{"encoder_norm": "layernorm", "encoder_activation": "gelu", "decoder_width": 192, "beta2": 0.95, "shampoo_beta": 0.95, "lr_schedule": "wsd", "final_lr_fraction": 0.1}
Rows from block 3 of the encoder of a small masked image model, named by matrix and row number. Rows with one number belong to one neuron. Each number is 128 + 24 x the weight over its row's rms, rounded and kept within 0 to 255. All counts start at 0. Numbers have three digits each.
After each neuron's rows are labels from the 100 images, of 14976, where the neuron reaches its highest value: "peak at" is the part of the image that holds the peak. Only what is clearly more common there than usual is listed. The data: photos of plants, animals and fungi (iNaturalist).
# fc1: MLP up (encoder.blocks.3.mlp.fc1.weight, 512x128), inputs 0-127
# fc2: MLP down (encoder.blocks.3.mlp.fc2.weight, 128x512, transposed), outputs 0-127

fc1.397:115107131145100158153138115117145102111144119090114099089146070154088122091120130095130114128135059164120162130122088110135129117157101111115183143124154137099118136107088161162135156138086133135098120133134125190151121148107122143136165139128130090114154131110144163141125146109138080131137131102117136155147185131135102121090126114110169097173141138134127115132158134097156101136126
fc2.397:102144086119145130100157158107101101114135114123119143091090116128166111128119106171121204103139124131172094074120128138106110105143143149123138094097119179144125161149144162144114172131148154105117116151158158077137108141159144123160171110142123131110116138145134149107113115080159121139123129109114129142131161158086107162133132083106128133107135118144172103131109127110142110166141
peak at: bottom right

fc1.442:118141129158133120151112111111145139134128106147101138137120169103116124098168112094125089118095100139141072075139109131108168114163132171118094154140107150116147139138145136159117115157086130143138115150116110152104158134085096173116122118137136158119110144125137106156138129113162104125127145130159161081117155145120096091141106138143174070094087148093181148118149116095098109124124
fc2.442:150130132076149163126137131121166132141133143094168124128124081143088147135085164140084127101077127141097139187118109123125120136136149124139142126104116099142117160149115156104112140151102155133135151139156150131143132113150128098174138116127106176129162104147138136119126099094127170130125144128123098180086125090146130161128134087181112102137149148140134082149162107151139081113106
peak at: top centre; top left

fc1.117:125117112114121169149123095129126104114143117137115076151116148141153140167110128146094137174158161109141116104090095134121162147164149089150133162130075141166160150155114129083132099131161119095104143112116118158140137128173134111098136117127144160103135135101138126156115121135141141105091156166133132134101131165108134147090094123123096149142068180110153070108142148126121139104137
fc2.117:148105126161125103127130139127152119106067158135141117111168151146093159096092124095149161111143126139129129113118132103093137083120121114108091122133152132129094091091148157129108136162128108145125159178101097151135135119101100107140127121158124105083111128146132104145112115105164140152181104121153081146140131116130103141197142160143155154106167148154123149181117113153124153140106
peak at: top left

fc1.270:163119092130120110101175165131146137114123157114116118155098080130106139117121127126136110137120186130098096110152129150121109112120130149117108113143130166135113134114132168114162137134177138124109099136066136082139108135133140168115153111164089152093106099098109154135097125110156097160091143109138123145096093121118106083156119090122124170125091135142169166160108103151145154124152
fc2.270:099145143104143143115145156159131143153139096105152131115134084122127115131145120136163085114113143144121090150148149136098132124131140182154145114163129157137156112061127120105153116136117123146086105174131149098129103198117178143116142111138179153171166116106134123187100107100118095102125119124107120141125111110131132138120129099148099116146069118081125115122140097142129105128127
peak at: bottom right

fc1.302:118167133138110133132105162096108153060140115146122146127103105118137090106120122145121148102125149125129118105111123145133099140137148135120106124132173127180138092124109159152091131133141120146116158120169138091135158153120101131115166074171117093189090113107115147144146138132110141147154140102139161114114094143129167128127118147103150143054162156154121129156130086162132097101137
fc2.302:192124155097158112143126158162143123103140139113132084082169131135137159131098120133145104123128123129129172166136116141092098095111115121156153143173155158149078156142115125129107138100122143139137098140096144128138108117126132148136123122145105161105127087108099120118089154091156115109155118158147098145112138113135126103154138165158119082153109105124107142079163169083102161106138
peak at: centre

fc1.330:139205178143131150142113141105121122120157116138140098150118135129114114071160108110147094168094096120132095081163119128114143123171109111094124145141080156157119145133132148159115129128147117125131123109122116137135091147124093137117151106098117136144108160141148139127126121119192131152152160109149108148110097091072114143131132116156141076135118149101181104095143136108113108152124
fc2.330:117146128123189140134131117116171123157107146115115140152136087112139111173095109125163128081122173127134101129134111141124104102079142130180131097136129090158117127154134117122125129087114116143111162117128151131128147088121120105130166124117136207101181115140155137102124152130125131167092138152151130160139169155134060135139127115140104131130135172130151111143141145133105128081156
peak at: top left; top centre

fc1.60:104104150127137120107121131119139135163106112182151148127174142071136106174092122083090145118111158124128103123106156126075155158140131140090086122131149174104146129113128125145137119129145113118165105124102148103140135150119101117168123110119123132162132144151117114089145125149135161168129100140125129113079058123120142085106150103152155118132120123161123120121075139117110161147083
fc2.60:133086112158117159116139086109144121090141132116100103127106128160141145094208167138146099114113120122120138148125115109154133100136100118147122108105123095137131098101132167149140133115126158117113163121172115163130144114129144154100150126129132103083167139076150165135131113096145122146096138117140141133157150164138107143134103143128118163152157121079124120090199148111178111127154
peak at: middle left

fc1.465:135131117152154166156133179137106113123126122118089126127162157110115158140107146093107143131084045094188112125108131120091101147127127157128131118118110125131129108117105135132126099105155106124115148144150116148132147128108125143119163121111133125103088155118187134135122117146135156184086144131196095125148106117100065096108156142105137149153103143115128155104119144136144110129144
fc2.465:136145117112096123120132136115096145111120159109173154141107121147140149134172128132122128152149158133085162093113132139123140104145138117149133115140120132157119099125157151124151169145156148163114080131061140104107173105164104183132112173130140090124170146143119156128122113114127105116181110151118170108101122125110137133169090128137137123098127160180144147124134067092111113135135
peak at: top left

fc1.142:132121116127130134124087179105131124095163142134148157135089170101112135113135130096110148165098109121128110116089111095125063097146122137152157130078121137131104170093116128145117163156137139138137133088105087130121143115155123140125131106117146140093134127114175140135119136149076154138117135137128112129115172171154147166131155155178113117138144095130155150089080113072130152110138
fc2.142:147106128157087136095129112163142125114117143127104104156110102156152120134112100099116086139181188135159154131127134133131149138141101136117130159145135146138129129133150091105137077086098141104119086155132173144101142183116087118122101109128125097124154155147103126128142131121140122173146108122118159113112099158120129100137100138103099132135156093182130099116072095163150143159150
peak at: middle right

fc1.268:137116130130153131161116134125097074107159125135124128089098078145078137123147129152117146127158118170118121176156126122127067126122097126147083143120140103096139132138122124134140150139128081129121107113127111170159168097081082173095130134105139114088134143096130149090127150155125146080161166125077111145141132118118136144181133120139133101143146178142129121147155142127152122123120
fc2.268:118143137131137126150118131144126169166100129079091176157106101108136083131204113095116151124152130099111130126106151123124168163154105119168161117131134121121102123112121150119109108098137120133090178085149147145086103135080151102159129117108134119135129137127148139114134081132109134100124135112146154069139126139106136153153085139089107160131114132119157149123156108161152124092108
peak at: middle right; bottom right

fc1.328:130105084150124115113101153167096105103112108083141124099118075113142160092095089141154161118129127134162119184141130120130083142105109142161154142151187133118096124144118107125126150130140128108120150120139092095151134118151129122175146137158132111093110124113107131140127125072166105097161143116124122092113113134148127109165125167122117094088167130113142106138169114148106131167164
fc2.328:076121082124125123111133135102130123153136132148131170136125155124152071141157082127123188132155161119119076093118143114137140157165147127138137149087120116173192098122122151121126136160136120123116137137151106102134142126106093146133169128113122145089116157141151125147152092176112138128141143117139147113129159138114128153128155104076119134122142158160188122137088129138180128106119
peak at: middle right; top right

fc1.63:126116116151151119079161119113157104146143074117149082132161100113131123087115131162118122127104121140110124167080137133091117123143139162148119144134098081122114141129145142167117095150140160132143171114126108190134101126144110100125131117131117104150157139127123173127119119132121117137093108096119129131146108196171163130076112178109105137138178089117140097128101116146152135142128
fc2.63:120149142165143150115106098117076161125124108143142139105172143106138109189175163146105154132128086130121149123117103133160096154148141138127115141139091111158109118164119130102116143115072138102123130138141100123136158099150095128147130126141122157138140106111138186141168132112072132076135137101102093174121138105115130113094145166131162140112161092117108132111147132138113118180146
peak at: middle left

fc1.127:152091131145154168162084135145141128127103119150135148140146184112110107105113146102116137131155109173153124154121078162120131142130126143131160150132163101149149116135132116168135106146135151113155110101138140087115132122135144124053174110123148146130129157150144138177125188140116135110140129111167100086165162113110150132105137122138112094127144140148146141102146129140158074127075
fc2.127:112185133108127109099148108109098136119138124103120093125128083156159170095183132160113132157112151085108100117126186080138138138132130121147130083168090163103114114115121126104118144129127119162089145156129130151156141126145147110180112138149122108153115146131110119094148098129126123157114137160101137167100091117136094139133117144142120148130109099121118131163113127142131177151193
peak at: top centre

fc1.102:140144126113136156158119122147179142156171143067111104104087106113128095131089104082139130140167101119147148188113132107130093141097149122100138161134143151077134106138160137108154164147151093157129133140102121161156151116112123097139117135105124107083119130096150171133148115163137156113159155143142096149137136105153115114129151117093184093121093149135143121126134120151120101133110
fc2.102:148093110118128155143130096125120089143129166140147132118146139118144151132156101129116111153124082151125148165135113105160148147156128141139140086134129159181136165122127133166117120089080158086067103081122132160118114098163127108138128116129139152090106102124166108139124146086098159107085124127123119141131117158112124156134129154103118126150120108168159142099198144144165136147153
peak at: bottom right

fc1.317:119125126119123122119109147108184108136120126105129118146182134122116123081144125141141150120130093087095103122147093146096125131115110135086084118149102101139071112128088195134103089155126177160136082122139132138129135127125118122120162106139095123115155172085104136167129102122130158144118120123138149160140178140141169099139129155076141155158153154169145109111131127125138124124111
fc2.317:120092108141135115119109146162131124163154087145084156118044136128096161154177143126139098075145147107129165118085115089149112166155062138132133172118085118126112106157146127108125109128146129138154120132181122131152097134128119140144147104123144117162097120140132096130109162123137120092119133140124123127144108115124153135151144140154115135107113165109157144086124090155135147147163
peak at: top centre

fc1.149:129118117142151141118148111147153159110125122138129171119122146119138115147150077144116129166135123149161113092155112106099092134079143158121104144125125116096117118182087125157111102149157118131144151156107128117145166133156155081144168177115127141136063137143117109147151122111082125136135128103137147124121121113139176127095129155137100091155107146104104165122195128092177130117139
fc2.149:180150104125129139118091126134180164138104101112114169120114112165127164167104117102099135134155147139076159162084101138152152136168124125142145114122144142139140147103108170143139135115152137119155146148164147110070137115094121110131136089112133108139170121124119118084099127146114137111141111128144138148135145139122126112159163127172154164101142088122201103127139154116103123108097
peak at: top left

fc1.207:110119158155161114107151130092116155123096087146131136149151131111142126109098163126132123130123104121139084135139116149084127136103158126083135148133101192144107124115093109088147152119177144099136112097130123109100106130138147089160142099147126125126114126141077127105134153158149157140116145122123145143109059136150111123101189089130117157176126105153144093139092110122131122177145
fc2.207:163139092128087170134117108135156097150148137141125108153132144136121127104172105130070119136115117089103106134110138111171113106157108126158129137111137079092158113115158123135133134132092117102158177152146114156112129124173143113074100140094142113147148167101137145096184122098107107110128115153122127145150192169102137099099103148136149120127159133078113126147142125125135128115144
peak at: middle left

fc1.111:115106139149128109139095126087123130075165124135108103138137097151120137122164109142123111111125117160167145139158133125131137129097087155146109134085111091139117141118128108140090097146130127122114144092140122168160123146118150161085157105108130134102145131122167142106122135089141113110127160159147182138160141109081096146137114166107086131152161108064146109166125120085143113138186
fc2.111:142138150137121138117113086120116095184114126171163121114131152115092128084201160152108131126111152098117117139124122111164145125136116122149148186136131108144126136186111097121168115108104107084142161143117137181120175095160157145138142139112155153155126133135127156114182101108125124120107104112113138121127117124134162119087122131139085163096120139074115148099133139113131141111117
peak at: top right; middle right

fc1.473:084105117145175114127129155157137183157105110121138117102132067108126158087161143141112126173135085139128120113173129148087119132145158109129143154168124177109104113116123153092118171119154125160091107102139109072112120119128161098154146108119124095150112131155095085122158124167161138121126165135113111112108107097135119120142145112134128128166127128153125132142088113112092132159122
fc2.473:143135112139127117125119113134106126121106088128104095163098184145142140143094146146118126113141148152151144126106092135123126119093147126105129121128124069124141112157110125119120154170170157120142116131087111144130149106207089083129096140166113138148093144148106106088100178166123079137110115132133114139118141099166116130108133125131169102098125157150113083119080128107097151130108
peak at: bottom right; top right

fc1.466:142150150130123148104092148135070149144126141181117100125139129077114100129198147145098149083133144133100133129092117152135114159124125108117113163118135129177161144106115195104143120123130133135119117117170123140110148142091100127134157090104127144146163088210150156120125133148114110133103118127133139083098103119124133120110091128137119163131100124107161120130115129123168129144120
fc2.466:146128071135113140142132119126143139136146162118153120102146134139138090115130139102097123097133117131100082135093148202106105133149154139098124090120156156138124116095134161111135091168160107174115103102133113124108146143139118167149161182144104114108102142100085091150128155147137087178130165123153111162127149123128119116094100143132098130094138101146107133082118156148115153113122
peak at: middle left

fc1.393:098135152130111094135143137149108145135104120111127127144139112123159152123113115121145100135161103125145122143076077122121165175139142189139139120150141115070120140154161169114085104127097119142094150148149144099121147166125134120074165147154151157155096116100146107159123130112164090153118104145128144098116138113157150164133104132152128093148172104130114085130158153095145109109155
fc2.393:091140166175126096191170138150109138116086110107163114109133121096166106099124112119165124138129149138154128128073133096124144128125121150105148106151122105097136163135127137122090147152130099139134123167134148115143143135122149136103124144189139127110098142131132146137142098100131117126133135097158121057181135142158096171143074147148141125143125119102105107126158143085141114162143
peak at: top left

fc1.413:174118160132118128118116127158122140122077137097135126131109122102126136162115104146123120091156120126148130101134098188166131114161132160135101161112162151146135109101079156101152170097109118124087140151092148151091160117122108127125148127120130108089134148100113092082154192174139107130166099134117128107136119080126110154159125143130161123106127118099158112129124156096148114091129
fc2.413:094121098121162123111090132088113163156159111177126140102146149136109104132157150127123109108088112151139120118128144084134101123139141153137119138070138106058162118148121121151124121144143161108171153142146126140143126113115104129084106142133108146146132146174126177089181133107119148082154142078159150126119126117154133140096117134120106122138127150079110182111126123122114137150163
peak at: bottom centre

fc1.217:101110143129136184170163136112105112106140130085139086137102099177104131167150126131117119129135135125109102117153164141085119143104108136151143103133109132126197102115136123161150158087161143103114115183135141119145133164147156128137122116125140108115125107105168096156119074134158179166150113149146121163119149079125111133142142113163110121087094145135123138152146112153138131115104
fc2.217:127127104145148067097128139112082137090144128123103134161109182108100100128151102113109170137136143135171135155106097109152140125148129160116110157086118098130147124138123178117122149149108133096129105145118113127118151100103088139154108140095121163101116146124097183106104126096142100111094173098106149144148092175098149142114121146140141085146149100113163128096149129102149114119129
peak at: bottom right

fc1.291:134103144115144159126173132157115132173145115134089165098086107134129118106126140111161100133167146157133113107108145183112103128130120134132137119141117123146101110165143145157103090138093122127166135163121110153129137171108135124119125122126143083092165104087173138176137107095134147119133130142135127129144110098113115136132100146116117080122137135072166127091087062162136109155105
fc2.291:124152152085132123148128080113108114122133127119141145096149157102076155084155125128096144095146126146086124177117092071162137142112145093170106137157145129135147137103121141179148163133103155149151124103145097159148141096129116121173127127131167129115128153111126157105139106090113129123109125106096135121127112183121124097097192153139152095142126137149123118104114146137129155113094
peak at: top right

fc1.365:121084154134167096103129153092096140113150128131168116115121118094071133121090102124114105108110150115095163150132107138130116187132104139110083129131128125174122155116103098142090120108140080159135106124148109149124126124076133150118135094114124136132177133146166145173169130152128136078122102151107132133160093128142150132098118150092159119153126146156170128136129175122136156128136
fc2.365:128129149140106138135104146111135144109134091101132132105145116115132143103183126147093166186097103150152110111149145164136123070107142120112153127152097159155102111120142108151157131138117127171144138121127084138183115140126162090172143103131138192121126101117141099131108122149109136117132124110122122109121129091088150194142131123151137117073126141104140160172159124112144109121092
peak at: centre

fc1.355:156163161152144100149102151123132114116116111099138078134144149120125129145155123074113064126093143124138091086121111132124129132100179140141137142137144097109123146134111166112128182181123088133122118119140136124130150137085136129069150133163159128144100114087181111134143088169141108161136145164106141088102150133119131114147130107122149093167101123125136111175124142120124115125128
fc2.355:091141132163120128161159104118160119131144141075139104144124126142161133089113138155132096108145117152140147097157150123095123079110119142147155104091106123060117135167156107148145118143122131082125086156138171125136144136122065131139095135143147137140173156181110113139129100144132100140141097111120128142108120118126142116130100145130083103133139066085130132096150100151104120142110
peak at: top left

fc1.269:126129131174104163157134123164136084099101140165129124117173120129145097134122146132159131132156076107111089136114121133116155102137132107166162113153144126070094098118125176092112120175132117111152144137144101116128145128156069122108121123131142141143082135144091178144121143108142133118122116121154133165107171115142158119083113131162120118067134115106120114088117097122137126153161
fc2.269:148113147121164105113104142126105150139144123120162141054131114153134127167133115113123145166101144161138111124134117127132135160097175151078141149101124138155136140121111104139136098103112128150117121104100129119141140098085192158169103106130089142122135098098128094158129150146135152085114109151146167142122089135094156166131144129129132171124095166166167155126127172108144111117108
peak at: centre

fc1.344:138162128128149153128144102142152154150101131143132139115087119151119121119113131164121081164122145135093135121113111150136106107148131116134163124130063156089147105131183129121172131158119117162075096142129152109112131167112179117134163172127122127154164123121094113182117122133135080116155144113130112123087130109151119123149121098151152116107096175103108168133129081143117155104151
fc2.344:145114121164091133087097112117145130137129117095134114108151105105138155114150155087093143147084107090136129131094136129141168111113127161133096127129164083113113110119123110130140119144083143103145163084100120194121186110147104119102092121104153150133118120110118128085136111131086145127109141091149142106172108163131132104115121173123138147116139100156156103097092148149166104111127
peak at: middle right

fc1.485:100117129155096163153139119126114123153114157128185135114156106133103083112146123133131091186136084139111142103139108134142120116148165140114088120094115156126116126138146094116106108131140153073121116135118148092151171129155140130112136141116117125099101144100119114128122107136180128169134133102114142114141097153169081080140167108114106122127128126086071176152169119118158138098127
fc2.485:140133139084135112113119168174139110138155132147088141152096135105123128140127122153093135096112157120164117150164115142142138126086120105149139136175118076136148163111096142148143142097128092143151131094114129151102108121104131125142148133130126123151141116145159124129164121110092119130152141068177137165133142118130174165148127139162138155161150124160161065087124166173151106141152
peak at: centre

fc1.386:138125088171114085152109128090133149109098147141111120124134134136114159137175145136164115137128155107118113132150130074122077141144171106089094121135114136128153149156100127138126118147149107129118109129113145119152146157116124153106187153164144165180083157162146138108131124164095139128115115125130168143105146096152109134082089157121116118159101117126075132127164145103133108139170
fc2.386:142098086132140143136176142168105135087148129120116145099101129092129119077100106102096173158115114101125166174105118127158139125085084144116149114122114123133139130113115175101135152155119135123135127156159115141084110135125136123165120087097108130102130151121103151172122098144148120117142112130115098126136074151083180100098134145135148156128121103158080151148136162153112121114129
peak at: top centre

fc1.206:139059162158096127204135131086124124130130110125130079110092114154135178121081102158156095131120115092059124150171115125111113119109134116105093118160126138110126128133113096160091114153132122136151113131141158119130117116106124069140100108126111127150138119149146104110129146147162120114139134117108136122125126114141138134165146116114117123139177149144128170119172104150150162160153
fc2.206:084109132159091172107117155133103125145155158094119131113122153134082175131160147104142120108141096142134108163087160086157109088145098129121102142121122107078105126101147114122149150156136107186149124143164080106092126151147162085116114158105162091156139160087142145108165140142126112130133141149127151121150126134103142128129129149141133153100164157110115102134121114140170123144134
peak at: centre

fc1.227:147150112094085144119148159116127113150136123139139088129132107117142155139123078160120133164124085075120130104134138086137156156129146138111156139142108170107164097150124117105100099115119129170120140103125113149146084123190123146133133121128138178133121121105137115109146120083164099102116171161133140171159102117143149156106123162152137145102052119129115138109123108091143113152126
fc2.227:130151111119131134142119121139121105156171155136128116134142076124147158112083106193136096166162105094099116097102161126141165129109130119130138160117148141112162107102120150109134069101124156158097135137134096134167102167118109130169125092109131114143113110139116139099128146132169112148090142144151178153160151087116160134124137133130143144126070159152161114135121097106153126114162
peak at: top centre

fc1.72:096108124199130116143165126166093160099128124071118117113120107110135142110134142138145128118104120131168147137126100126139131167120164133147178137117122087168046148097091115093087109157121147119107123117155069146113118102131167123118135119146127129086112135122143146117185139118134106110113175105119160103150151131139126143122116145113117157150130112108150103159102131146125121128154
fc2.72:165099151130134107142151087166088135108110117155079120163124121121106150099174105131132126093135110152171138111133095113125159138162110151126136156070123112135110121150101180149118143118123154105149129132158150094122106099138151124137141119135136131078115134163172172108139142094151115148120103084114173176147121152069149118125132104138109148160139098097136111127126118092141135123149
peak at: top right; bottom right

fc1.331:125133113099103168138158140118131155108135120179066092112153130116117146137118132129129134125162123119130113109134119098145094117177116104122170118175117134090122180136095134138160107136092155139135127119151132095122083156107137200149127089120077117136133121136116122098101125075134097151109128121150123140127128141140163099160132130085167132136136135108172088133115142136078150111148
fc2.331:152148116106157147127089140114102134106125117137172175088116142121184119151119124148159111151114115144118097143121140173123167161099159143154113066085122122164144097115151117111112106123084112126125112105088083100091138108125172096116069153132157147131099115139108129130153152140116114086138128146121133146125135108116124117114130132160138161111136108163135147162090144155161140123170
peak at: top centre

fc1.26:108131137125185109121146120159119149142115121147156118153141089111145074116141096132119101126110098150150147104109118165148137182124120131123177136112176131134115128186156142106112131154122107133122124122150157128201087128129147114152156129152086112128130102161123152148124129089136118145131072144115127123131113150147120126113151083139171066128148122068130098136123156106117131150146
fc2.26:122088117153115110105148158106110152121132133116122165105127153107122143129125122129125130138149096131168126121153173116120121090107097171127155120144105145120140157045112102138116153127180158141137076142106124114123139128096118128113107141122151091114100152112103156145081085136175135129145178135138124129157090114111121126131109161112166129140124097175095168174102125132137093150151
peak at: bottom left

fc1.448:152124129196136106170174137128136106093154098149153117140127113136154129151143095103078129149129116114130148155106151107100119100128148125131132121102175147131131110142127081143126137106104150176110087086123155130100106122143132119127128163115144118133110180188149104120166105163109132096138143137142132093118111119119165147131092143110127123139145131160118082189150147122106168147152
fc2.448:125156161136142159139133109121138124135115158136133108127191123071131097131125085084124153117131115094097093166116113132127090143100137111164122152163150149153108135075114076131101127109125105146122159074137082111145133171101132126089160135118168136132162096132142157166135158155104100114102134138121103152118153142121150108122167151111123114119086115132087124127111163126147115106111
peak at: top right

fc1.256:162132130137162134102164148109126151113152140109134080145153099118102135138079125106112112126124135140134122068111147135123092153119129125210153117062136128171114183127122084107149150132119131121111169126122150107155099169121121122117134095137136114101113116129123145149115128121152105110133096133149141110075127112109122150127206106120171120159151163114121147120129099126126142117103
fc2.256:173134127144107097170106127127076139138136172153115106143120104137131135118112084140143086175138128120131135122112171157103094135114156162124145129073182105116144124139101134120107083125158132148108145142122131101164088172117119143147133058120164152132090133168111096137112140137137115137110126138140144121135115093119132124103165151129144152140127135170144119100128105137175167102167
peak at: bottom centre

fc1.371:137094183119120105095126137095107154145124130133088149108100093119120151055185134099162107117157147150135116105144149133105156106125150110129104169125137133151144112124112114135109112152138145098123113125169110152170142144141103141124145107108113126083154112111129127145143135130152125131093125132111132132147116093098101111130181156156093137155161116090180157098079097139091105151145
fc2.371:103119118110135129169141094117095136085178128112127111166127144171107151116102117138133112124120126158126133186109113146156113139136149127160131124099138127139139122109129105105133177119102112127133160135072132122146131178161092117123100157132132112106104134140129131101157139103090126151112118133148145092084149170150119106094124095132162070192126129117086078177126125121127132117097
peak at: top right

fc1.496:125136141129127153139108132129070125098160091141165065113097139130095115114107205094146171158123123094136094106103120142140128154119149124142149133140095131123122135121115096122161106117142160124114109118111122113127140149130112172108163121152157115088145128124180153109185126139105135141124092183113140104098169127101126160118133105102162142114141106152117137121091106118090143158123
fc2.496:134108158153101159134078089124137138110114149101110151147096128144124123127087101101097123138138166153113122135110073144107108148133141122114125172146126132134136107137110108117109142110145151122105101142144203121104169160112136154124101126128101132142188124135128149109139151140104097121140102154159217115118132133159138122160145125183122123114149106133178112092112121106129092148131
peak at: bottom centre

fc1.286:108117150136113118131125138140074147188084153115107138123107113124104126130135155117106112126088125107113122129126130152163106142130114143125160095089146113115124119169132107115115108131141132131159119145166094098134105090103077134181138126163124113205131097108161152092137091101126118127113156136155107131143154110120127082138089128155156112101191104136094126159108131119153127161152
fc2.286:149129130078135161138132137145208111068108126159151088136171127139121113122104096117131142142149105146099147130097155119107144127131171108143115138168143166128125168087126125150130149152130136112119127107083121148105117139139165133100117118112125130051140137132131128159116122163148160146178116135085160103107096152153149152127156103111114124108094157140170146123120145133144122119099
peak at: bottom left

fc1.345:085129146107144134124128130112104132084120146144105094109134144121166149152065118103108105121066131099153081110166169128110127116135153163115113142122097106116134118153076092143102132105123112154112124150112166132188097128148111182118136136126119123166137132170112125085143133144144122121152149115118136149111136113139099174088108131124141069124146124164157147128131115141152109139164
fc2.345:102098108154104159111130124096113148128153147137136113108103167104154097130123149147105140140113143135159132121118155155116144139103140147109125136159061113122179145139152092154111150132098143123059143145100176124080115123128170115073120143106129126121102147163123154147141093151126120081167110108110162094144145137132105079140114106127136118116150119140106163144161139125144141164173
peak at: top centre

fc1.1:101128139142121109157130132111114186114087152053150100087146121118100131131117144148133121145094127106115128144121103161132127140111206160160077109147084134113100138133101139111144096145121136112137151166107128150082138112134150145147145145152152095112120127125190126110151115117151144119167117122098143127135128126120152147170118078140137133095150129135110138089177113106108109153131
fc2.1:106155146134137161084157130151159133114148107177112141125103106084085102119109128101146135146127126125113096175165087106125132110121067078089117125102143153109145119094102095147086127096137161133114156122156122145112125118100130143093103134126114119111151131187111105143122133163145165115071164130111118138100146123129121157149157157123124118151143140104147098160099155116140132159104
peak at: top left