Weights of a small masked image model.
Model: 2.9M parameters, 40-pixel images, encoder norm layernorm, encoder activation gelu, encoder patch size [4, 4], encoder layers 10, encoder width 128, decoder width 192, decoder layers 2.
Rows from block 8 of the encoder, named by matrix and row number. Rows with one number belong to one attention dimension. Each number is 500 + 40 x the weight over the matrix's rms, rounded and kept within 0 to 999. All counts start at 0. Numbers have three digits each.
# q: attention query (encoder.blocks.8.attn.q.weight, 128x128), inputs 0-127
# k: attention key (encoder.blocks.8.attn.k.weight, 128x128), inputs 0-127
q.26:523528539486489458514525545533493479528511496530486494488506505442535491513490473516426484543491528544473451522533532453449499572465527496520528516534480493488516504556483486490502556522441436505482458521497477502496490464505502471543498499522496516523523471511512503471520504528552464511492492476482477502467515508480509499464531473509497448493573544536532494479424522480501526494486
q.27:502516525517501539544491521516506459493537467462506477482457482535529506486471519474507439475495488521447521434507440527513521519548489568473537508525496458512505493434532530535447549517506504473546515481456524501576427476572547443480518479514535464512522531477508513459512485429488483449426506450451508496452482541525480504524532610533542491469501512524452520486490461467552491484529
q.28:498533528498505456493478505483537467477490504484558493512464473524482532506502530527574518523518483480473491517482500464511493470531518547466462498466499536449481477498526477557452452497433492485500478452505515449503520502505551491528444551478495490515521541526474557511512490481460490534495495502476480503537525491493461484506543508553504574480445496542445491542495450519478511533519
q.29:441633523506470542437504509560522456463517477501502513549503522544418576522520416509510520568503448542533534456491494498528511486518539514555580514455528527440493567524473527581539481547484529442514523514460513471548374486434566433484506525548477452480500604519492454509494456444503472440489430519481474465482509540454514470531465543511486500506497480559489519509461473438404476451522
q.30:531484524500471501473526512490458582499511446511513496482483490511559478513446425462477473496447497476529501475489541482440462554474485545496438493498488453456451487488526448480531467523491485535458438515487495496474539554535460494497465470497500520526536478512577524476497521510480551558502545477513534497501478468535535530516483518530520503474538457495562525513543524491530535475550
q.31:424586511563413582496514540456636456440437526469505532517471470456474550527516540483524516585491428543507570469469469505570544484575507491517538528442473520461464493462568561559496570508461547430537527489476513495547447452507565412529572535454491431508537530490452501583461492480466497438504467547420474548535471536566482499475483537531461481471524493547460544472426470496416401462473
q.32:516550448459575478460537551427366608454549515490545535545528612554402485466509552523575422396534404507525594467471427494453658506489492428427434520576530521508530453490422504520494516458451535498467563426501437424522555646530463545519506320465508560456499487549511546479481517522419547531598531434489399470559500470415447516514438464598402438468487480497440535483483479435529451571534
q.33:498506594502505432522472487489580472537483475507577501455517478507458487530512437485449530532542535593577432518427514444512467407532487508505486460487526426529488495526513523509553547494557499497545482495480576524462458472502500479470482451471506452513503506516520537509501490516495531468540570463510506508492480481610494448432477619510490491499470501493553436531563518469471517455592
q.34:496579538532476519564457471426484522523482462534549502505516483410509439477507487476448505506522482519474521463522531531504486434521498467562544534503500501513521446513474527467481555519441487491488550495524511530506526549511510537524573509512509474501457552533479510516517500507511500502546512532516439547502524440415460507434511509489533462499462488452473496464542535483494436479484
q.35:464516451534521534537518467461459522529455441533473550558623428495607514441497556468576518541406454502520472543562504475423498430524580460529411514491532526464497510502526540481532493541524531481495537508440522488542457405517516500472545483490530517524545453525466505495486480456481508549497515431465440490531505569461456540459462564504531477558525517462514558531516560603515499469485
q.36:470522483504466530506474558554449506471560503510579599523474500467531420461507503531428524411534535509426557522538511467450476462530465553526569463523438584482475538487479508484483456494487467538555474494492495497443501548488500518449508498480583472442521497532490448450545453531498543464506511442596481488495515483491493460489507431483440494531516500488509392512482522488552516515524
k.26:521405528494490545490566462505478501510528493442483473510519495494502536504500540471498505473503495470488498505504490478479498522515488530515502508531495493551461495476472589543455486524525510499470511450499501478503478505514471517516491509470503460461479468515512508492500543480489518475528491493560494509553499512506491435472467517508480484510441532510477515549544543475454526517523
k.27:507460437476494489472465483459507489465537486479513493489523566490502502556461510478480507461481492471530538541456500501489524523507485516493503508508482507478517531497543484550513546469540522529494525454498483509509476505474504490478544548538541509502509528499464554530455548528522491499454452558512541537467485504525506489488461510486464501477471474472509455530478514507507474514464
k.28:497503529531453564472494539505537540548505498507480518512532567493465572530441476535524482486519526457489503471468528474503464481485486530482466477501492511503476539527494416493484536518590502535478467487497503572477499568462439410463502514496528464452497493522494494482515464517510513501505483490464470513521521483471518507459502502511460487482544477491502519541467520524510520500475
k.29:480460392516516521440448472464545478547557474501536536461510492457457538536514499516529508457537539515493478479517482525472557573589479512529483444497509472498500439548508505514557466499595484474497503467494506528520553516498460524527451492525504466505484474548485503491456584469515479487460486481520528507525404455527522527486438481490572485475414490521501535464551507548529505506440
k.30:507545502482440476531434429488488538467548506484478488537462493438469541457468530541533520502546524501532512510494496483500480503515571449508499555516488482505547526484462496486473484491529497471523503532469463477506538532514494517526466541451541515498485511539485536496541546448501528523470498543486507444467479527507477513502522490509448543485399457533470580525480483491493442534482
k.31:449448450530480500473508486515465476525557483527565545428493456533470505532484549502514471563519520473526464465491540467514494525583497513516523425480491504508517409463514443523502465574526476455574468466525538538523505489535446483529475451529540464525463525490456535515460582473484480434509478507537451537507543510528487485536444515503556463514489446484494450488536527488536548457544
k.32:465510435485542476477453524528456553555524499616539493465499491510502497522536520481539537479534441483423511484475610527516509588506452514547424541547600531508529470536478471456509512478415547513475438473569446500473527521521486537496482548565417532504512527544490560516475524514539546427480485452440376496501508442520462524454522439549533442571507488509468521484462585431574445552526
k.33:476452453499476536546463461565523477502526538546508512466482591560497528438449496476491492555485476474542442452449494441444519438486562455499527516507448505468502528508520528500543496480576487571566431504519491513558418457465506448472463479565522495493482481503451465500519453429479512522432502519489501502493555552528583526584499484441507475497469488511452470491432509514536507422580
k.34:472525524554436521493523537422437509493474548499526543529468484511429586484498490521533569548474478525543477552526474508435526516460491481449552435475528471513441530371420451579485467544510550460520526571443531505522574621484512513433545432480546497460497560544465490543474599430577490551552507474516510499537507481448475466442470474488439471479443540509504536493460526481405469457459
k.35:522481493524516460521512418543536488536507470500535483473533465451527454479494460484544546471551528491479384403473451477421509543472466517551550578549424501500488540451469498462528505528526510517443528536449508467547478489522431412481436494506476468498535479487592528558510557434472501472567501470510502544498542489498400499468506521508558526514500444569502521613490543488508471463570
k.36:557488492576487515527492465537476444465462438547501550585542537568533486539508513443459534577505461490563557550514496564496553511459507552438568466479490453518493518425487498493521512455499448447543589461458511477471487434472525485562428544540414518503494554470456539441545445504412509554480525564560472469499444479446483510522503462490452452471527544495499510562481494490470460492424